Rows from block 5, named by matrix and row number. Each number is 500 + 40 x the weight over its row's rms, rounded and kept within 0 to 999. All counts start at 0. Numbers have three digits each.
# weight_ih_l0: GRU input weights (gates r, z, n stacked) (model.rnn.1.rnn.weight_ih_l0, 384x256), inputs 0-63
weight_ih_l0.68:491508497486505498495538503493532491492500405454495505406504499421511419495496423513495545417516521526491379493484497521495521499508495501503561501504632483488509508511556500499515501516476503
weight_ih_l0.69:560495494425506501508487516487490515554469440465514520425509567505506429517583504502514577439507445502494503479503502543518504444412492510478502494498512504493500488510472553496540472499494464
weight_ih_l0.70:536521500517453545512440563531501506526500500468438412494537513490460533498523445485497483510470513513520533436491519503543516605524461457519518497541501486458529498468469551539513581299522495
weight_ih_l0.71:510507498499487498495511409491458478498498506542478492502434532500520504496512472520500514532512514500439571476485534516524500525498352526528502504506503488505507523480483494498488501496494507
weight_ih_l0.72:463502506532439516506437471489495413485506493527505496497521521510507492502517505485551507477527490486554512474504491423400484496382507469353494507439398497506429521519487501487490299497507566
weight_ih_l0.73:558486455548503496480460514468488531501485557442649524501470485483509478537494485488502498564499499527520505514537492509511475516464510441510490472491477470497411525549490507587494513499539522
weight_ih_l0.74:507490479517500487506459500469497479560556498498562562576497498521505506451514494512531448595490475486468443516578509561510397512497362489482465504526406477512524496526510525509531491502477480
weight_ih_l0.75:509492507497493546469316500488544491522524523474510486538501497492527514494482495503510479482523504513499467487396518501385421492518482550494588632476555506522499498481501544497489498511535539
weight_ih_l0.76:518553512614518475505492501526490336494455498512499476505531518499514448520504424487488536255432493500510492514501503505522498408513519481456463503480509613498503481495526489476408509483498398
weight_ih_l0.77:511574502515527500507530562489508586508505499496496490471611527522509480395531481591499498484499472509488462495504505501482483465487486470508494419510493571487507522496558492488534529560515509
weight_ih_l0.78:479509499484642506516554498469497484529497497491699502505423492500508496489501499432532505503481473482521516461467534548498481553509500431478516491504500489489510493506533490478497480511499439
weight_ih_l0.79:431562468495519673516500492504476541473479606492500481504466500516510492463385497502508461476498484494511553527590508497485465504504515501481511514455501488506492520495525591503468508504520499
weight_ih_l0.80:496507520517479497484489485517509515493503450509506509417478532483652498475470563650515476548540494476535504540470565475522786520499507502504500479499546499462466477494533476476585503484505507
weight_ih_l0.81:517582479506508512495504493587477495462522500477489513476503487505512490555493477493539502539467532347526500502524532493484362486490532503495506375535509379519532495536590510502498480517505486
weight_ih_l0.82:496488511532494553532556533511483491579498489518493494418514477523518505503512472528523509503589500457498513504556499506500523493504513494494507361442510503450552509484492494517505429531469813
weight_ih_l0.83:487477477536500561471543496507479508520475563523540500487483489481464525537498549470500505506534507496477506432559502450642506519515558490537497534507500495500505453540501467487501497492517478
weight_ih_l0.84:519546499473417478515501509487520494506539550494492301519512507574493412512511519499507636502465484690505496491511497501501533413480552497511479508525485484479428504492494503538458568490505508
weight_ih_l0.85:479504493489502511505494650505511421503541488427522497623499500517496515498504500538466538507637356554427507461572519497531500485438502459478484501476517509507502490484500511550485510493486552
weight_ih_l0.86:501494493526526492536486489541550509505502503518496486538525458490539499479516511472504528509499482499466496499490434488295496496467548507517482487481511498506408470467516527523473542521487528
weight_ih_l0.87:492451497507508463462494505515463499523498493541491428419523507504499517610532496523444485519523552493485500514495476494488497526510470497473496483479488511476483533466509492465468523521485493
weight_ih_l0.88:486513471412504517493539459477488504513484520508492500575476460571525491486511500505496478501499500506505494508505513527442511468500521485432484445501498495456498490501491404525456480487457498
weight_ih_l0.89:484524485499512503482497491510497510497533515491591509496480486515483489513483493424541530496518508430506352513475501486497501518502509475492579462461458478430518493505503490487498496498510508
weight_ih_l0.90:488515499625508491506545484508499508501538443510505415501461493500495529417495519527495523494418494503481480555465451535472507639499494397493499591480500473489509452493566502512498504516498487
weight_ih_l0.91:495502497542705479478459506490450499466497447494494525489512486506488527534498500502524501564518397515531508480510500496495496488499472561497494495513523495485500525467497531557502470505496563
weight_ih_l0.92:491501506509499498521502510506519495553499506482516522488484420519522505488464492482507503497504549485528501474504520534476481482509496542586441474595528592535502514513478487503476573240493509
weight_ih_l0.93:562463531510514507470507508498500495461496507518483508429484541502473518496522431502486525507511484550556517479520576490556649514496529537449488539468546512488517455474509483521499515486493496
weight_ih_l0.94:508447509499529544500504529520489585464590499576498503513498518385508481508510478506489487497510497531498419477523488500499500570509488518419502487508498379527507561508499514510503431504512496
weight_ih_l0.95:504446560520524462462562479507544518496503503468494519510462572480477505500476493495534510495442493523498504502493437510490516478491503503499488496541490499489505362500507469515460497500516479
weight_ih_l0.96:528499520484524502546497492505498507517497431520490501586490488560532503541506507430497507514518504641508472466503529548540427511488509504504481501461462459511499494492551485528497486529490536
weight_ih_l0.97:493495507504495498514494538506552495497489526532509509490512497503511516485514510499483538505464454467465546471437483521505496504498482524533505581504580520507532501491527504550505548503518488
weight_ih_l0.98:507496508542368497518473491394535493486521498503507505510493431503510503501466568513502532506574498501505503537519508496507498562495459501381599494540480505524519493490502492530514473483467489
weight_ih_l0.99:448520458492466521499448487502537487509407487496500508504448499511472446504536496552508523497498521459509490468556490343497506516550491515405507500496512534460509508606510470483510504529496504
weight_ih_l0.100:521503498514421512455502500499508482481498537540512495526500431431508484543533496362466514503501497497555396503503519478500499483501509470447514539517489588507492502499464510522498534496504503
weight_ih_l0.101:517494513523530512497506488673517486479487520482509521541508570525604498498492506502494509508504500520516497501538480529508484500525448471506478500472520464570517488490525499507495361393466479
weight_ih_l0.102:529479483487468621511493485520502510570515489534489523515483500511523565516496471553497491485501461499473481507512486499558502486533430552486460456497510481497505496502462509480515469562522508
weight_ih_l0.103:521617538566480473524486495513611503500569514497492512549447484496506498519514524577524517476436592496531549490519485456503500481500519496493551524470518518512472498478501503496521510483493530
weight_ih_l0.104:512446562458589480484503474502540501485466530406495510472496460487466574484521490581455490474510498522541501491481544505470484465488509497420476509493504463493496513483496566501469490560532552
weight_ih_l0.105:516506493404523507481504508503511534520530529483430521515511521492520511548515408528508576493511499505375533449493441498487483498534509536453485537464491497482497464495503495506528547480594531
weight_ih_l0.106:538494497500594491405534545478447489529500486510504518621504489467639502507513505501490479532500460459537492503492442498517499526418503511449464499492533503441554524463354535527560506443491596
weight_ih_l0.107:508554501497517499478358524553500511479516490444519481524512496643604493504489254485541518463494503467507483495501491501498500540572474455477502544522506546534457534469475500411485496592506493
weight_ih_l0.108:502532520520571461447484594497506462508493525493507537459521535452485522435533511510520496496480497495543493495500529505485535552500506492490499472514762487519501478413502522544499482535540482
weight_ih_l0.109:506530506475489500485498500533450495493540533494504505493467451517500479502425505524563524526477501516496504649424514507489490446509498497474460507501458502507468468467477526517517506471464482
weight_ih_l0.110:490503519514503499473499261495492502506476505494480479552507479562514494489485501484508527503519454501542463502504487476506504508472526532576499461522583457548490465477513495424497510418503502
weight_ih_l0.111:507504484492506504614446505493499507492498496486523421486495568456508493496529490501520503502527500520507497502560506571517465501496493436468501495499501506478508501484535511508501474522498490
weight_ih_l0.112:488457485497527481506506499491499380484535494499509506503503514550508504490563505495361446501517392510590565463460494444505529508501489492506489463492555506528495521507494502556572505627479500
weight_ih_l0.113:503585499478525500501503511501480498519496620495528501504512511514613499477498451529457474519482465532478484470453436488475506582503506431505518498503511491502484487497498479460457655520535513
weight_ih_l0.114:523498553531496515525501480510497490480496507503505527585434481556466584507514538494500472486518507517490503475558512540504568493486498481496591508583497484483521512507507502504491508506620540
weight_ih_l0.115:495463491508495570424499476411493486522520474463488541520452515493551495493507512509550503498515557531328529498495388492510517478595482478518493459521503524494496488491409438504490480514497514
weight_ih_l0.116:507503483560458500529503468509542524505525499422480505490532497475513428435469505516503501489521494581490507494565490510498499477500569511537486479491455500445507489503507549475513528604470545
weight_ih_l0.117:328513493492496494497502499532475429499493486483495501519501499552497510460486512499505474341495481547511475446474494568332501564513499526466572358507452512514495487495532577504495480501494550
weight_ih_l0.118:492494503519528485500505481490440517482488496492468515405495481533479513533410481516501495524496472518588483518492509642496442494544659480561491490542634491442481495458488493492580508543488512
weight_ih_l0.119:525532494499523542499506469510508497525556488489495508403518506494519500511473459520539504500500634472504503608435506509481474492465498472448506571495646517507478516513500501526510506429488554
weight_ih_l0.120:502484507483481536515532474506494489461494554488488478552387503537468488548445477517496453509516516519483490493504508509488563518500492581570536498577488442486456517476501598544422509668499507
weight_ih_l0.121:634484487693503498597503488538440520506510523521473519494508491485547522497499491506525497490485477513462512541507480505502469498499499505480569511538526394503523413527592516504497479473483498
weight_ih_l0.122:492488499514475603481487413575505485452499430477487498489371484493538487471490492504503493543487496498524515374504556496512495499524494500502485469503504531506295504529508497514492520507478603
weight_ih_l0.123:498606295479762514568503503480496512494496536504468531520427656526470492492523542491440512517502513499510533505506494553518494539503484497539482505506586522441548453415519517522480491535466581
weight_ih_l0.124:556494499509526486497496438475518562501514517499507515541524580551475660526531500504490457530514545614529483481529489466565526506498534497490516484485519509500506493492462300485514529650460500
weight_ih_l0.125:534571503508492505580522524493489498489468508492501334519461515490476534503429513515495520465504453551513396491502454500491482503500499484526504498486540538486417490427594479551516485505470490
weight_ih_l0.126:542525499491485506513398501600472499492431494575502465478511510528504471502501524512503525496474494502502497499466372498565352446521469554494530521521498499491530490484592574504558500478496507
weight_ih_l0.127:499460465496512511499443475457519512604536688584451498507521507506480531460539502483494519504475532477490551499482528498546496484495497574491550478360479501497473538500537503526484488464502556
weight_ih_l0.128:513497443503503490523540431500507500478488493468498468503539509460491508501466494531519509478469527497450413513492542539495513506426523492507501503645401502512505354518500443507513538500550487
weight_ih_l0.129:515510477468541435488446487437523506507503483505495489502494516509504502516505526521538498507512447506502505510503510538511483493482626486479485502515501498533405502481507566487492533507508523
weight_ih_l0.130:516523497483485492527495488521481501501513477562519438514497497506496454497510537504508494580488528503493504470428460512504498497533503430538460482521474497517505447511510537493491502478482493
weight_ih_l0.131:461522439499500500478504467487470497413450504537488498492503491525496391547456540589500543515480501514512491486462564522455462522494499499536479538500507503497462491493438492514546470500492513
weight_ih_l0.132:513500499500516514441495499525507479459496501494422502505570520502505498538492486485503520498489511522480511474533426516497534463450500495502453497518497437497607502496495405505465503504473500
weight_ih_l0.133:570505492474511475511510526490451512536502494504485398460500494532517493435470526535513482504478494388502560498628540482454524574563498576496543493500495510473535517472498507446539508507541486
weight_ih_l0.134:406596515507490486484497446480448499500500532492495533523504512497508653488549655509464509482493517513519504472497531507482491503510510495523500475482513499710498472502595500638497463457539505
weight_ih_l0.135:501497496490498494501502477500519689482480500479495493506485476517498513500453411479480502527510494505486510519525559498432560434507491488434512503501484506594526500504493516505381518417432507
weight_ih_l0.136:505512489499533523509492489497531454493493512488368494509487483494569550462452469496491511494398648479531521500477466494490502489499500483436472529511532492522539545626496524465498515497529545
weight_ih_l0.137:475611489480503494478522577501501535530497489487487506460494481464519503485514541422450606505493499488551499476455519461519493491538521465622491507514529499490512490356500443505464614473519488
weight_ih_l0.138:471513480497482485537412522486502504472511525438471515491633550493460498488498533494482493438499492447488474522447497502500501513511444561538439549457484516506497408511459501660514512498503500
weight_ih_l0.139:424456500493525494494506505500482479504498495512558482491433497474499494453485487515515514512504493444506491526505510567491492498608519523453490495490438507498518516459511507506498486444494588
weight_ih_l0.140:582479434389519500517522449525364509502498512519525499511384501504496487487499470489496472512487591534513465520572485542548513485493532545621395505598478386531643371509445520478510494533494511
weight_ih_l0.141:522520484500501510484516488494472478508483498485496565484511505489495551621492486507520471495500535511430486471477514480514497507513513499506514565503507488546505504495463509510525527523275466
weight_ih_l0.142:423513594497490490500506487493599543537496495488591606481493476485529639423495511489502507457485499526471503482503511515486614525496475506498487493517536510518547506524504507508505501500654404
weight_ih_l0.143:606497503499517518546470485501496481503458506524530504528511581501509551469470540530547460467493493504641544567672494485535493509425506466507504484487522489585554518518464520526496501494522512
weight_ih_l0.144:497504488535492458448515527532522506451538478493686519508499513505502508525496505514597523560526500497517542588466495487469487539376506499521490498499476483482514469510498501352502524506484496
weight_ih_l0.145:495437574376512509518483541476504501510502514509481469505478490535469509414514475493501497496396524475493492494511494520332514495426510484533496527443504491607476523503527527494492509506504490
weight_ih_l0.146:504490508498512500508546506488497450573522498472492397515492529476478544490505553547490393504456503579506504481508531477490510491497409502513504498496498512500502502496567472529464495503495474
weight_ih_l0.147:544560491478479553507551504504488505448496491521460453488494496475503501485497509504501487500480496490501516473540519492460543461508450542492496476499521491452493512471551481356506504526486495
weight_ih_l0.148:588504537431552480555484489506493498526491401474496583505500495509489508519489504496472521504515489505462476493497482514486512525503502481506534490489486526481488496448513491460429490487489516
weight_ih_l0.149:449347481498492484455501719509501389465465421503500497466528489511488487505516422497496498499501550552493510496504489494432476510491564495510490472533494486436478510511460493498503496492505513
weight_ih_l0.150:497519520528498499495499495501516476524499504483498532498491506495514495503498467513500416505491501490480527532496504501455471495445496637484502485480500516461505490463488519470504498449494508
weight_ih_l0.151:496503493510455527464489489465485502506515518511489522512446492501505491497497530566528492467473471510545506494537480328519479585464525501490463368526491521489560491490488486484489519475452499
weight_ih_l0.152:500375532451446510519483515571489489554518498497501500510531497468541465505503467512494465512463407486531499471456603503508464465529470502330535514503496529462491466510713530519498507536449494
weight_ih_l0.153:492492487458509510492474511488518487463517521549517578542501526493481493515479499474506500396502487504584481465462683489531582497508482472498524503536500480460498510498497477494490547504629513
weight_ih_l0.154:519585537515447495557498486510547451436582496490503507493516554424501490504494435658570506484513529464479509496562496534508438543453510389511480516504511524515532549492528536518503521432500501
weight_ih_l0.155:583501495483360498419465492470497533502510538499489476517480523472440502505513500469505492513608475498498498520456448493311551528502517523516493499502548498490504496500494499520374507541492489
weight_ih_l0.156:559548512497520515473502464496472499532512578504520547535477439442288493485488459528527428383498524498503483494486487505513371468501463439511510517470505467498501534503551469495503505542522474
weight_ih_l0.157:507612520491496673509486525577492497496532587588499515476488497556512502448505499496447498488492353457490520533475509507534499574494441495503515498500527467503522468524462513516504497503512602
weight_ih_l0.158:435519511494501498488499501485507500490466497501486532489473480503501474518552426502495413554494506429472491498495502495412506228518527508491609517541499594483496490474478499493493493519515435
weight_ih_l0.159:506467477529495475543550495501526575502491503482504474493454470505504511507499490491500508449514490490481463504501510511495529511496524516514490496415511467493548487482496717513485468427487578
weight_ih_l0.160:335499460547489532504491494496496500447477497493501496506476562504378722497572488580508467501529510496500516483504470488502518493540510378517499499527512522493503482503460493525579540518500490
weight_ih_l0.161:487493525509468506499476502441576497503350487461477444302476468610549535482500504557466501558549454513473492501508485430503506505475554492521519515469496485450531643507508602539498403502492476
weight_ih_l0.162:482500509500412524489494522502504449498503512532498510471457493500515490493493476497484483477496498469509476503501479505514493462506517527525418482544605510476520451535499539489496492543484524
weight_ih_l0.163:489506566522585560524510476497527493498494499481517553494493501507495537487537492504531503509508520507504463483501737521496491487494533501513488482497421469515486496476501547434606527295478500
weight_ih_l0.164:582494508524497487501490459497502501502493501575487504478496486407502472489594501293493483408504517499462485353451689479500440486495526493446528504515501498445541542491450478475497506527549508
weight_ih_l0.165:497506478427505523498510453512551489531501509517507483425498482488541523455507498499514519521480466517546556601497650508517454517500444549506613475521502527512515479524522459505490511537489507
weight_ih_l0.166:499477507515483501516486539490535526506470439519492496469500556469497506458497500496523577484469486469505473510539563503499491452600485487603489507493493490502520507548470483501521506507504456
weight_ih_l0.167:493461514424531508513493483539490497494500535555490609492492459571503494343489498450486549500507502487539456472520503510496457518518526504555523499437557496475504425480476493512496502497506492
weight_ih_l0.168:472499484482520488515480517496511507551500480434531608482486522512468510449458524506509462512512500449511497491492519513644592505544506509550506498498371502508476527613505496515501494514504506
weight_ih_l0.169:529555485508505557496467493567496557482516459405549493451511465496565485488502474494574508452495501510557492475445545526504467469577474532575554504520505449516532637480261540461475500489480507
weight_ih_l0.170:488532483437525504502511496551514495538509451526505501507533510490496491495476490488505544435483498457496522518494544619504511501490467626513498621488481532510331503495512493504533544484490491
weight_ih_l0.171:452477502539512540532553485476442485471596522520501542539503412503500550532502493521516514504519490519518503484455474465527514520526509506616483487480493519480501498529503716505492494544492504
weight_ih_l0.172:477379491491521497506500539498499499554472514563531549537520463500504500473497469684514537460596508478506499489518520510492516490504512617524499463496528490539434451521488507493488487522571482
weight_ih_l0.173:489513518506487503484527466510479489506508498483463442377526484500486499493500512502440454425483491503543483504339501436510501499488489497506548527492499525535503474489495472496439476510508514
weight_ih_l0.174:490525508503500488369501512518488509499502485504513484442526452457513464493494450527534519499403500480459503520554505468492495500496512511515505495500471572494517500484483457488528448483557497
weight_ih_l0.175:507537496500493501617508499494507513501502566493501562500539529500412502505615547461486480468532510493502507505497485440529502484501448498484409493512461489531474534492475488612488495516496490
weight_ih_l0.176:460502485536478354486464540608498457567508438489509549504497512531482485479521501535503492461510502504494515492621471547476500535494530507490428490470482531582506477453504344490517475494517507
weight_ih_l0.177:495485502509496506478495537499547641521543483509490510510519495493514426440501484519501489570535477515497509502550480608464485471500504504484525479565499503519602455434524485483516521410491549
weight_ih_l0.178:481486468497502478451516486484470499453493483517477500534499511463508447503449487495520508510557514455491568497484502505477489443479506456488541492484562412511495514496545506476508485500476475
weight_ih_l0.179:510452490499442504522492502529542546475647499524497501511491531511511596480540553428512516560505475553547481495504482504595441496526507528498390505529587501506509479494509466495518507543506501
weight_ih_l0.180:417503495451499549468508537478345497513505506520485415525505524529496539504583498484501545503497503481484504491456522547515497502489473526494544484507519486518482547573488495503433493522504507
weight_ih_l0.181:470507472490503485498452496431478501486415509518490508502545281501486434510490460518501582498503510564508504486499488497483508504503531522485508499487575535445555514517489570501494491498448517
weight_ih_l0.182:490504506507500600486502398563512493479507550502486457486524451578394569467500499501504561468480537504477494452473546504471500491500504495498497443458500557488549510514491473595588463514479502
weight_ih_l0.183:546496489513502561480484500549500475479532506328486555575547495505496522473470499482484542469413582507502454475490489344552487503498547496497427495511510499469501495486493449515571515498485490
weight_ih_l0.184:487493508550503447510523372461515332535421453483492500585446495442529504504499503568512500435575461433504497494602483528536510494496508482503442494476502454518501488504583486529503525510503474
weight_ih_l0.185:496495487504505502495519310471511509480484540484502710487513535597503574503631495510514497491503582500507502502512511557500507517449523473569508508530476509513488555486496485470514506482293453
weight_ih_l0.186:531436508490586466502459452426523502502498480490484509505501513547475566524504526465550486502561501483535486496506458632506512505478472502502543491563497498503603499533448518503533346538532516
weight_ih_l0.187:558504514477505545413484510546503522531458453460498523502405502464368527513493570475516471507508507494498457553543505506476516428497495515456457496564478503491513526518519567526543494463486483
weight_ih_l0.188:582447504481510504604490504483508496537431496489480509511513501574518516491493441562524493463495490509487543495513492500512491510496493451405502513521523493515495529559528504518517505512500470
weight_ih_l0.189:492513481564457519473482494509512297496526641509598568464507474485487500494503484504480498495479518486479471513432493498597502506518428533466496522577521567504498493487497503494469489506575519
weight_ih_l0.190:540384520491513511548512488495495461518473382501445469543503514495504519501500500509549527502488480509508537537441523548476507507515523505456522500412456489561459536479464358500561474486486471
weight_ih_l0.191:503474482438492501515499498478500622575465562509509484512517547502501523538549560498491490531535528513503491507501516500510562493517466503505506498476446451624507482490485537462528488502544519
weight_ih_l0.192:498505499526533498502500520502470583518511462523497477434528557478556653516489572486501544526501451505475507505551474444508525489500551511499501455440502471512510502404505502455504457519451485
weight_ih_l0.193:487495501365476522502472487341509468492545464503532455445498461513487320454564513505498478490558528504435487516503502502504477561493500505494501492499478599499493470498509458487481531498496500
weight_ih_l0.194:510506551458513488526497482452487477515522480461490507469503498513524500482495514497505509427496503484482502455611515508504513506484480397511491490505465511510495471582483552534481492478470491
weight_ih_l0.195:495474523516490494519519496644475416536518498512493506500504505490465484495459494510491392491508488503459504453469477502499527508487521494514489502493536502590508501509506511501499497509511445
weight_ih_l0.196:514537432504503495521533499533688430488533493428380528507523502513437422444488451503478501510501498544504497447503539495499503500505521505477502495485521495496503507493501556497503546525490508
weight_ih_l0.197:497472498513469480511521500511429502525545503490501495515495492490500499484505512491323494460495493494494511507498504590500507669530495485495496498513521517493506464501527481510497505506486505
weight_ih_l0.198:522508402499492572500497531489513513484502479510550493463478507490590492503501469487537538579433501470515470507490495472496501489502471489518543514474483487625460477513462509533499508551424589
weight_ih_l0.199:351488528512490528505521542508559487491534493593524512504525519516492514512479496494519519489506510491503500548439559318529491503488502558486490505495537579498502496517527491509503378475512487
weight_ih_l0.200:508492494476496502486517575487507497504525490440465493536498500529546508476540478495505472489495491478479484501523416562488501451519483533489566473507441498524473495437728500542455500504536503
weight_ih_l0.201:500525535505499508469506510500504504495509539487500504494428595469492494509492491587513500410496479506469523503510494499496535514493539505579577519497512506509478477476527497494561555448568523
weight_ih_l0.202:491525505474496493521493509497502492506498481495729549498464505525591514496497506496499502513529551534491503503495448435497531468504504590563516511528560509484483515500505497534525499455517485
weight_ih_l0.203:504473498472525486473461500493527507505561561498469496519538488527510526491396524493508495447392534446475475497502459506504498492469468561496514519499477483497471537513505499499493529495515525
weight_ih_l0.204:492525490484491485497500518486527444461472521472480527477494508501504490545532502466459527493497476456541504542558518485624493442492475502467496443504524511537510498462559524502507518500502541
weight_ih_l0.205:485550317518541536454489516512513455564515396490488494525416500576508541499481498505552484480501496442412507575462503498499471529504501485407518436458455498503512510497501517477512472534505500
weight_ih_l0.206:506547457501493503516476491515496501499557510500510444475477473551499546499452463511543625517510530480561501510475514499503659506518474489460434495495629537450464503509476479562481521494597535
weight_ih_l0.207:507499490503491519482566522418479499477485511489537487485501490492501486494510462503506501502482529466497493519564502474426480493491547497530474542504499487488425485494374482498506490521488510
weight_ih_l0.208:491487506572500497492498411434484499483522413427523507508492559523509503500490526460504437572501496498407499510485510485510493416316458487450494504500516454484542495508493517529492487507496597
weight_ih_l0.209:495492531465493488508378494481491498494476509490496526493521450519489497504484500544388517475504495510481512455534545499530502431504503524461500495485475500538513558498467442498534440532502492
weight_ih_l0.210:516492622506510487500522508510617502501419425507515481465492494471496460572582496504476576503507509314501499502489462530454509436533453511489506495508494485556506508514498526517475487504503529
weight_ih_l0.211:479475501526484506447507483478505522477476495502514565452507534514579492542507527509489534463560501499480430578503525494535505514498503611519479515591518496515530492497440497525502500485485326
weight_ih_l0.212:479463511502611498501531641454503536456521487404469518535496514504514493463546547513425498496501505516493699500574494574508505469510498483494498505494516519488495509518525492481499452501507515
weight_ih_l0.213:514483507459457464494502505495466496464488537480495495507470492478517511394525548476561500505500501511508465471514481491525489493500625507480495502488460496505496452508498496501424524468504420
weight_ih_l0.214:500491563473500596466520548448484505522490503593482529488502540439501598478479511517510635546498484525553514505504518489514495505453481498468498501490487492513478531484502525483501484556500428
weight_ih_l0.215:505462605491482504501501498504510519515552505480471502529488499495502501455536483519540481511479505512482492502492451471514501436450487510476510512511491463506454398528499488463513506456495472
weight_ih_l0.216:503442483562500424506470545506494494426549502552529500487515499529492509507516502563493410306518498509506480502500501412455491626526488529509494490435503499475495448451527428503502496532495565
weight_ih_l0.217:548431528507500501488504588497534502494505513495598501506539497511556497541424484491593475568453521491487500564495517531523517458503518481611485496497495493491622518515458483498490493487502519
weight_ih_l0.218:512499497514678517494499517502491511498490503511506554490496492500504495507478499531388502468508479552480446513503511512570505469510458494469498488532508530492500500418516485494515504481527434
weight_ih_l0.219:487498484463504491441519507510540494499505488485497506513498453487413390516601496478441532515502503500512511498502504508506690495454507491503483407492451542515499520514476536538469471520493490
weight_ih_l0.220:532551487519573498558508495485456525492498496490499484556355508500479499499501474509498493507502547529516513509476492474480502396507489510490480553468455498489501504498492491523569485453503592
weight_ih_l0.221:511499524499516508534508567273509493502533466508514509504513506495439501503465517494498506498512488420500499494452560496496485462506500467498503535503520496483501516501500325541450508461546486
weight_ih_l0.222:552464499483504479528519401499458496488444582499476518486443510502498481483493517482500500385495487523514528547475447531505498502558491508507511527539484490518484514482482493498525494497487529
weight_ih_l0.223:500518498492515539496487509516505498506520519369539488536490523506483505425499498508570483526493537497440508493531520500497502498463501505494479507497483539518456459495512518387521495491487508
weight_ih_l0.224:507504527494488519510496499515472507511511508470471392493425512496492525474476555499477498479500484466552330510494486500416496509550515497460502622506513494505501494497494483479492535498538494
weight_ih_l0.225:494489499525549527439503448565528421503497489500518500633478509466504406483512498506490560494496456510480513513491475496501378500530503475472503503422541478549507562497506623548497445485543475
weight_ih_l0.226:512502491476526521558526522447474490507501489492493495514462473366496486509499497457512597502531489455490572517501490518499501506475476505500614477494499491510528499456512616497521495516377547
weight_ih_l0.227:511412488508536515489526468494497490518494507575568510510506483518513472485479633358515499482530557517496542460501526478474500393514487500544498506463509555567521560493504510493410511493467502
weight_ih_l0.228:493507496478548507500534502494489453524495399495499493512508503543618504495491429524639499464516398494486511493496504513509505508622519526437461282483478499547634514482488490506493491475505502
weight_ih_l0.229:497537507485406497730464521504497440473501476505417470600487490507447522499476497500497498517539496577527488491486476497515485489501491498493534540513494459569468503489470461501500499510459460
weight_ih_l0.230:527497533476493487532500517505570679464497501530369488572502505501495537495515477488519499507489473498502495518495498504517464457500504467505527399598407493504442538525510508497527500496455459
weight_ih_l0.231:523485504494505514462496508417508484537480454480502527485507521491516557493499493518502491498488516510326497501576506527478410477496508508506531494502526501472504514498496485503544494476496506
weight_ih_l0.232:544498456503500490511465574485515532516446502516504513507551565464555493445493454529547482543487475517400497484499509316488514486506532489494506474522503526527517469497488511499477463503498553
weight_ih_l0.233:478502508530455501508512515480591509497616494608503493524458536544471434537502499495506499498555500430505544456500472528493509525498503499528463580506515470511475500509497484355501471482506514
weight_ih_l0.234:497549549502506645464487445667367511494577488419503510512467494474505471496457503443563492502506497475528542438510490490426482475487489529471492490467519507498493497534491499485493532493487537
weight_ih_l0.235:455567511674496501518555522496510504454400490454493503542479509482492507504496507507501479509498505505500481537497481481494499499500578470542498504472491510512499506510497461521494542481485521
weight_ih_l0.236:487490511501522510506517482501432495585496510452500488385502549433466576485491475543508519506491521508501480469497505526508495516399506491479484491484504504456510563473502563517484557509509509
weight_ih_l0.237:574501495560469503535512494465508497513494534560500532450504498490542553479499502508501466485649501518502444480568502509493498425499508547480566547550498493498503526493495485495481502532497506
weight_ih_l0.238:477536504472494541504495519498499484510503519509418475494544497575510759458498372504503464488535498507567477493491484503478445554510505500537508549563560575537489508499612493508414562455498500
weight_ih_l0.239:498625538500489508437495314473503541492490497492543507495497568496495492437507505488492430500453550548472450499472558610511521492482489416559500486503497648519497498487464514486498483588425522
weight_ih_l0.240:555547514506494515489487495518578497524448493496504497511511511530498458452504500517514510534512498506463456449492489538500559498546513500510495474580486548514491585529486468471510359484487526
weight_ih_l0.241:494561602484500503516500567507511467507481568515508465482483500476541444489635524480635563551474417463499484502504513496493480690495498492463496503518486454490492413420505530506459491512504481
weight_ih_l0.242:552521500488485480488497500479485510476529478515526495499575459485505523504501463505505649486493497500499481528505603471525499489517508496485500495528506221521498502499601431510499500525562480
weight_ih_l0.243:501438482491638514505505496485484541536456531634529494496492505528513535738493490494498509500508550295494493537435486521492507540516496458508503549488480458511502515781509489582498483511504564
weight_ih_l0.244:479508498497492502503510480502505502506487519499619571525543509503491511508523466484506503506523487495489612448530479510514512483500509506493500530395518543510532492434603482459506538504471625
weight_ih_l0.245:472493499513469509498502520502534422512499486491484484454458445504546475497508507499528504486487499366659490517507500515505481458498522514500513496495588538501500495495530503494435496516455482
weight_ih_l0.246:509488484508513427486514499537469499508506476490493402496507500492525513457472450470496506496493536501515507500652500509420458498499503408463490508473538513406524487504486506499506506519491523
weight_ih_l0.247:514547517373508507478580526442497496501524503441544528491553493475464502502554508503486478549538495486475501491499492392491471485514500534466453419490491520499468482491503508415474544491507471
weight_ih_l0.248:535488506489539512497513492496502509451503556559483498602488530437500491441487512700386481522514562495492455435612500546447447440506504501498499509503501464479495502626557506418520503503510479
weight_ih_l0.249:536566498531572505514497523511512501467508512545554506505493505492484513606508352491490503505486521479497512496542525433484491498416482500486507492495555440532472516535608499501499434495537521
weight_ih_l0.250:592508512468497495497473513467498496467493344498503497490525529540529510484493613497554543486462512515498496360508460491473548501502500525488505538514509496521518499498525484454463490414493446
weight_ih_l0.251:546496469524517498487588507436511497525351511494495492569490451482499518542493507493535496467507490490525509415402541482438501538486484508514492499513472489479504533513403479504501567505500464
weight_ih_l0.252:546501490497505493500461579442601511504506474495522482523610497495517505505590544532484460499477478503477507492561514468506510499508501502543510513496496498516634536496504551533506388478495498
weight_ih_l0.253:505368520496482514493503504504504456471509533558497442505528515496489506497504515508507475489505504495516503497501498497534403438479493630527506500466528501518548517423514447478434575517490539
weight_ih_l0.254:507499503550535492523526541506504420567492508503436490437529485505489520507501428479488566485527425468488495494435447504500504498505562496303505395505503496608518497488502486505533481582517508
weight_ih_l0.255:479511493510482450473442468464485496504509489568506505499536492509501513524503540520509404515550486537487537507511497500419535510554520479525509493522496516510498472500439516591408482458490540
weight_ih_l0.256:529364448485507501491501680497506590527505446497477506497534451505583458503499487494513515513503556471504498500483496490484511477505514525509511492513533625497515497499551506456492504437505606
weight_ih_l0.257:509519488503495526495529516487500505556555427530520510528519491501538499498469523464491502442457489448512487496632459491714510498485505505488520490504510527513507503500459550445524541497502511
weight_ih_l0.258:485395489509497518469522502522518481490518507514490468489494498492376495460515597503492500583502517499307494490510452400483508458431481505484463497459519489545497500496483352493502492538512511
weight_ih_l0.259:508510441484462450516499514515539495491433509449515523465504518493481505511505485555496493502518450504527517503509497485518501507503525609497597510620505480493471497479491514484523490537538515
weight_ih_l0.260:492561557512494431508467536502486547511493500563563566521479488415520506459514498502505499495484509500489484501507504466487492469466504514564482440440479505486530324506382378459494490478510429
weight_ih_l0.261:533528453526486523493507496560505513498487487520463512503516496479490458527499472506500508596507486509504478508525482509508493510513505597503499470521511491504488728483515534605506505643500525
weight_ih_l0.262:515506518504584430587481504567530434457483486481508517507513478533478497527506483506482493492514517441440507486456499496509500442437502433557506503487496540312493453483451455512502499448502544
weight_ih_l0.263:410525511488532491533501556447423501499482517514510509478501484487473542474508507559513485529472510498499513463494500455410506461498498587502559368502505410529527513529495506399483470497499625
weight_ih_l0.264:554441502498497504501607504502426516489537538485471492484507517474517537482478464492500534506508486483532489511548493502516516500429508517490544480493476504481489475548494426591483501498591548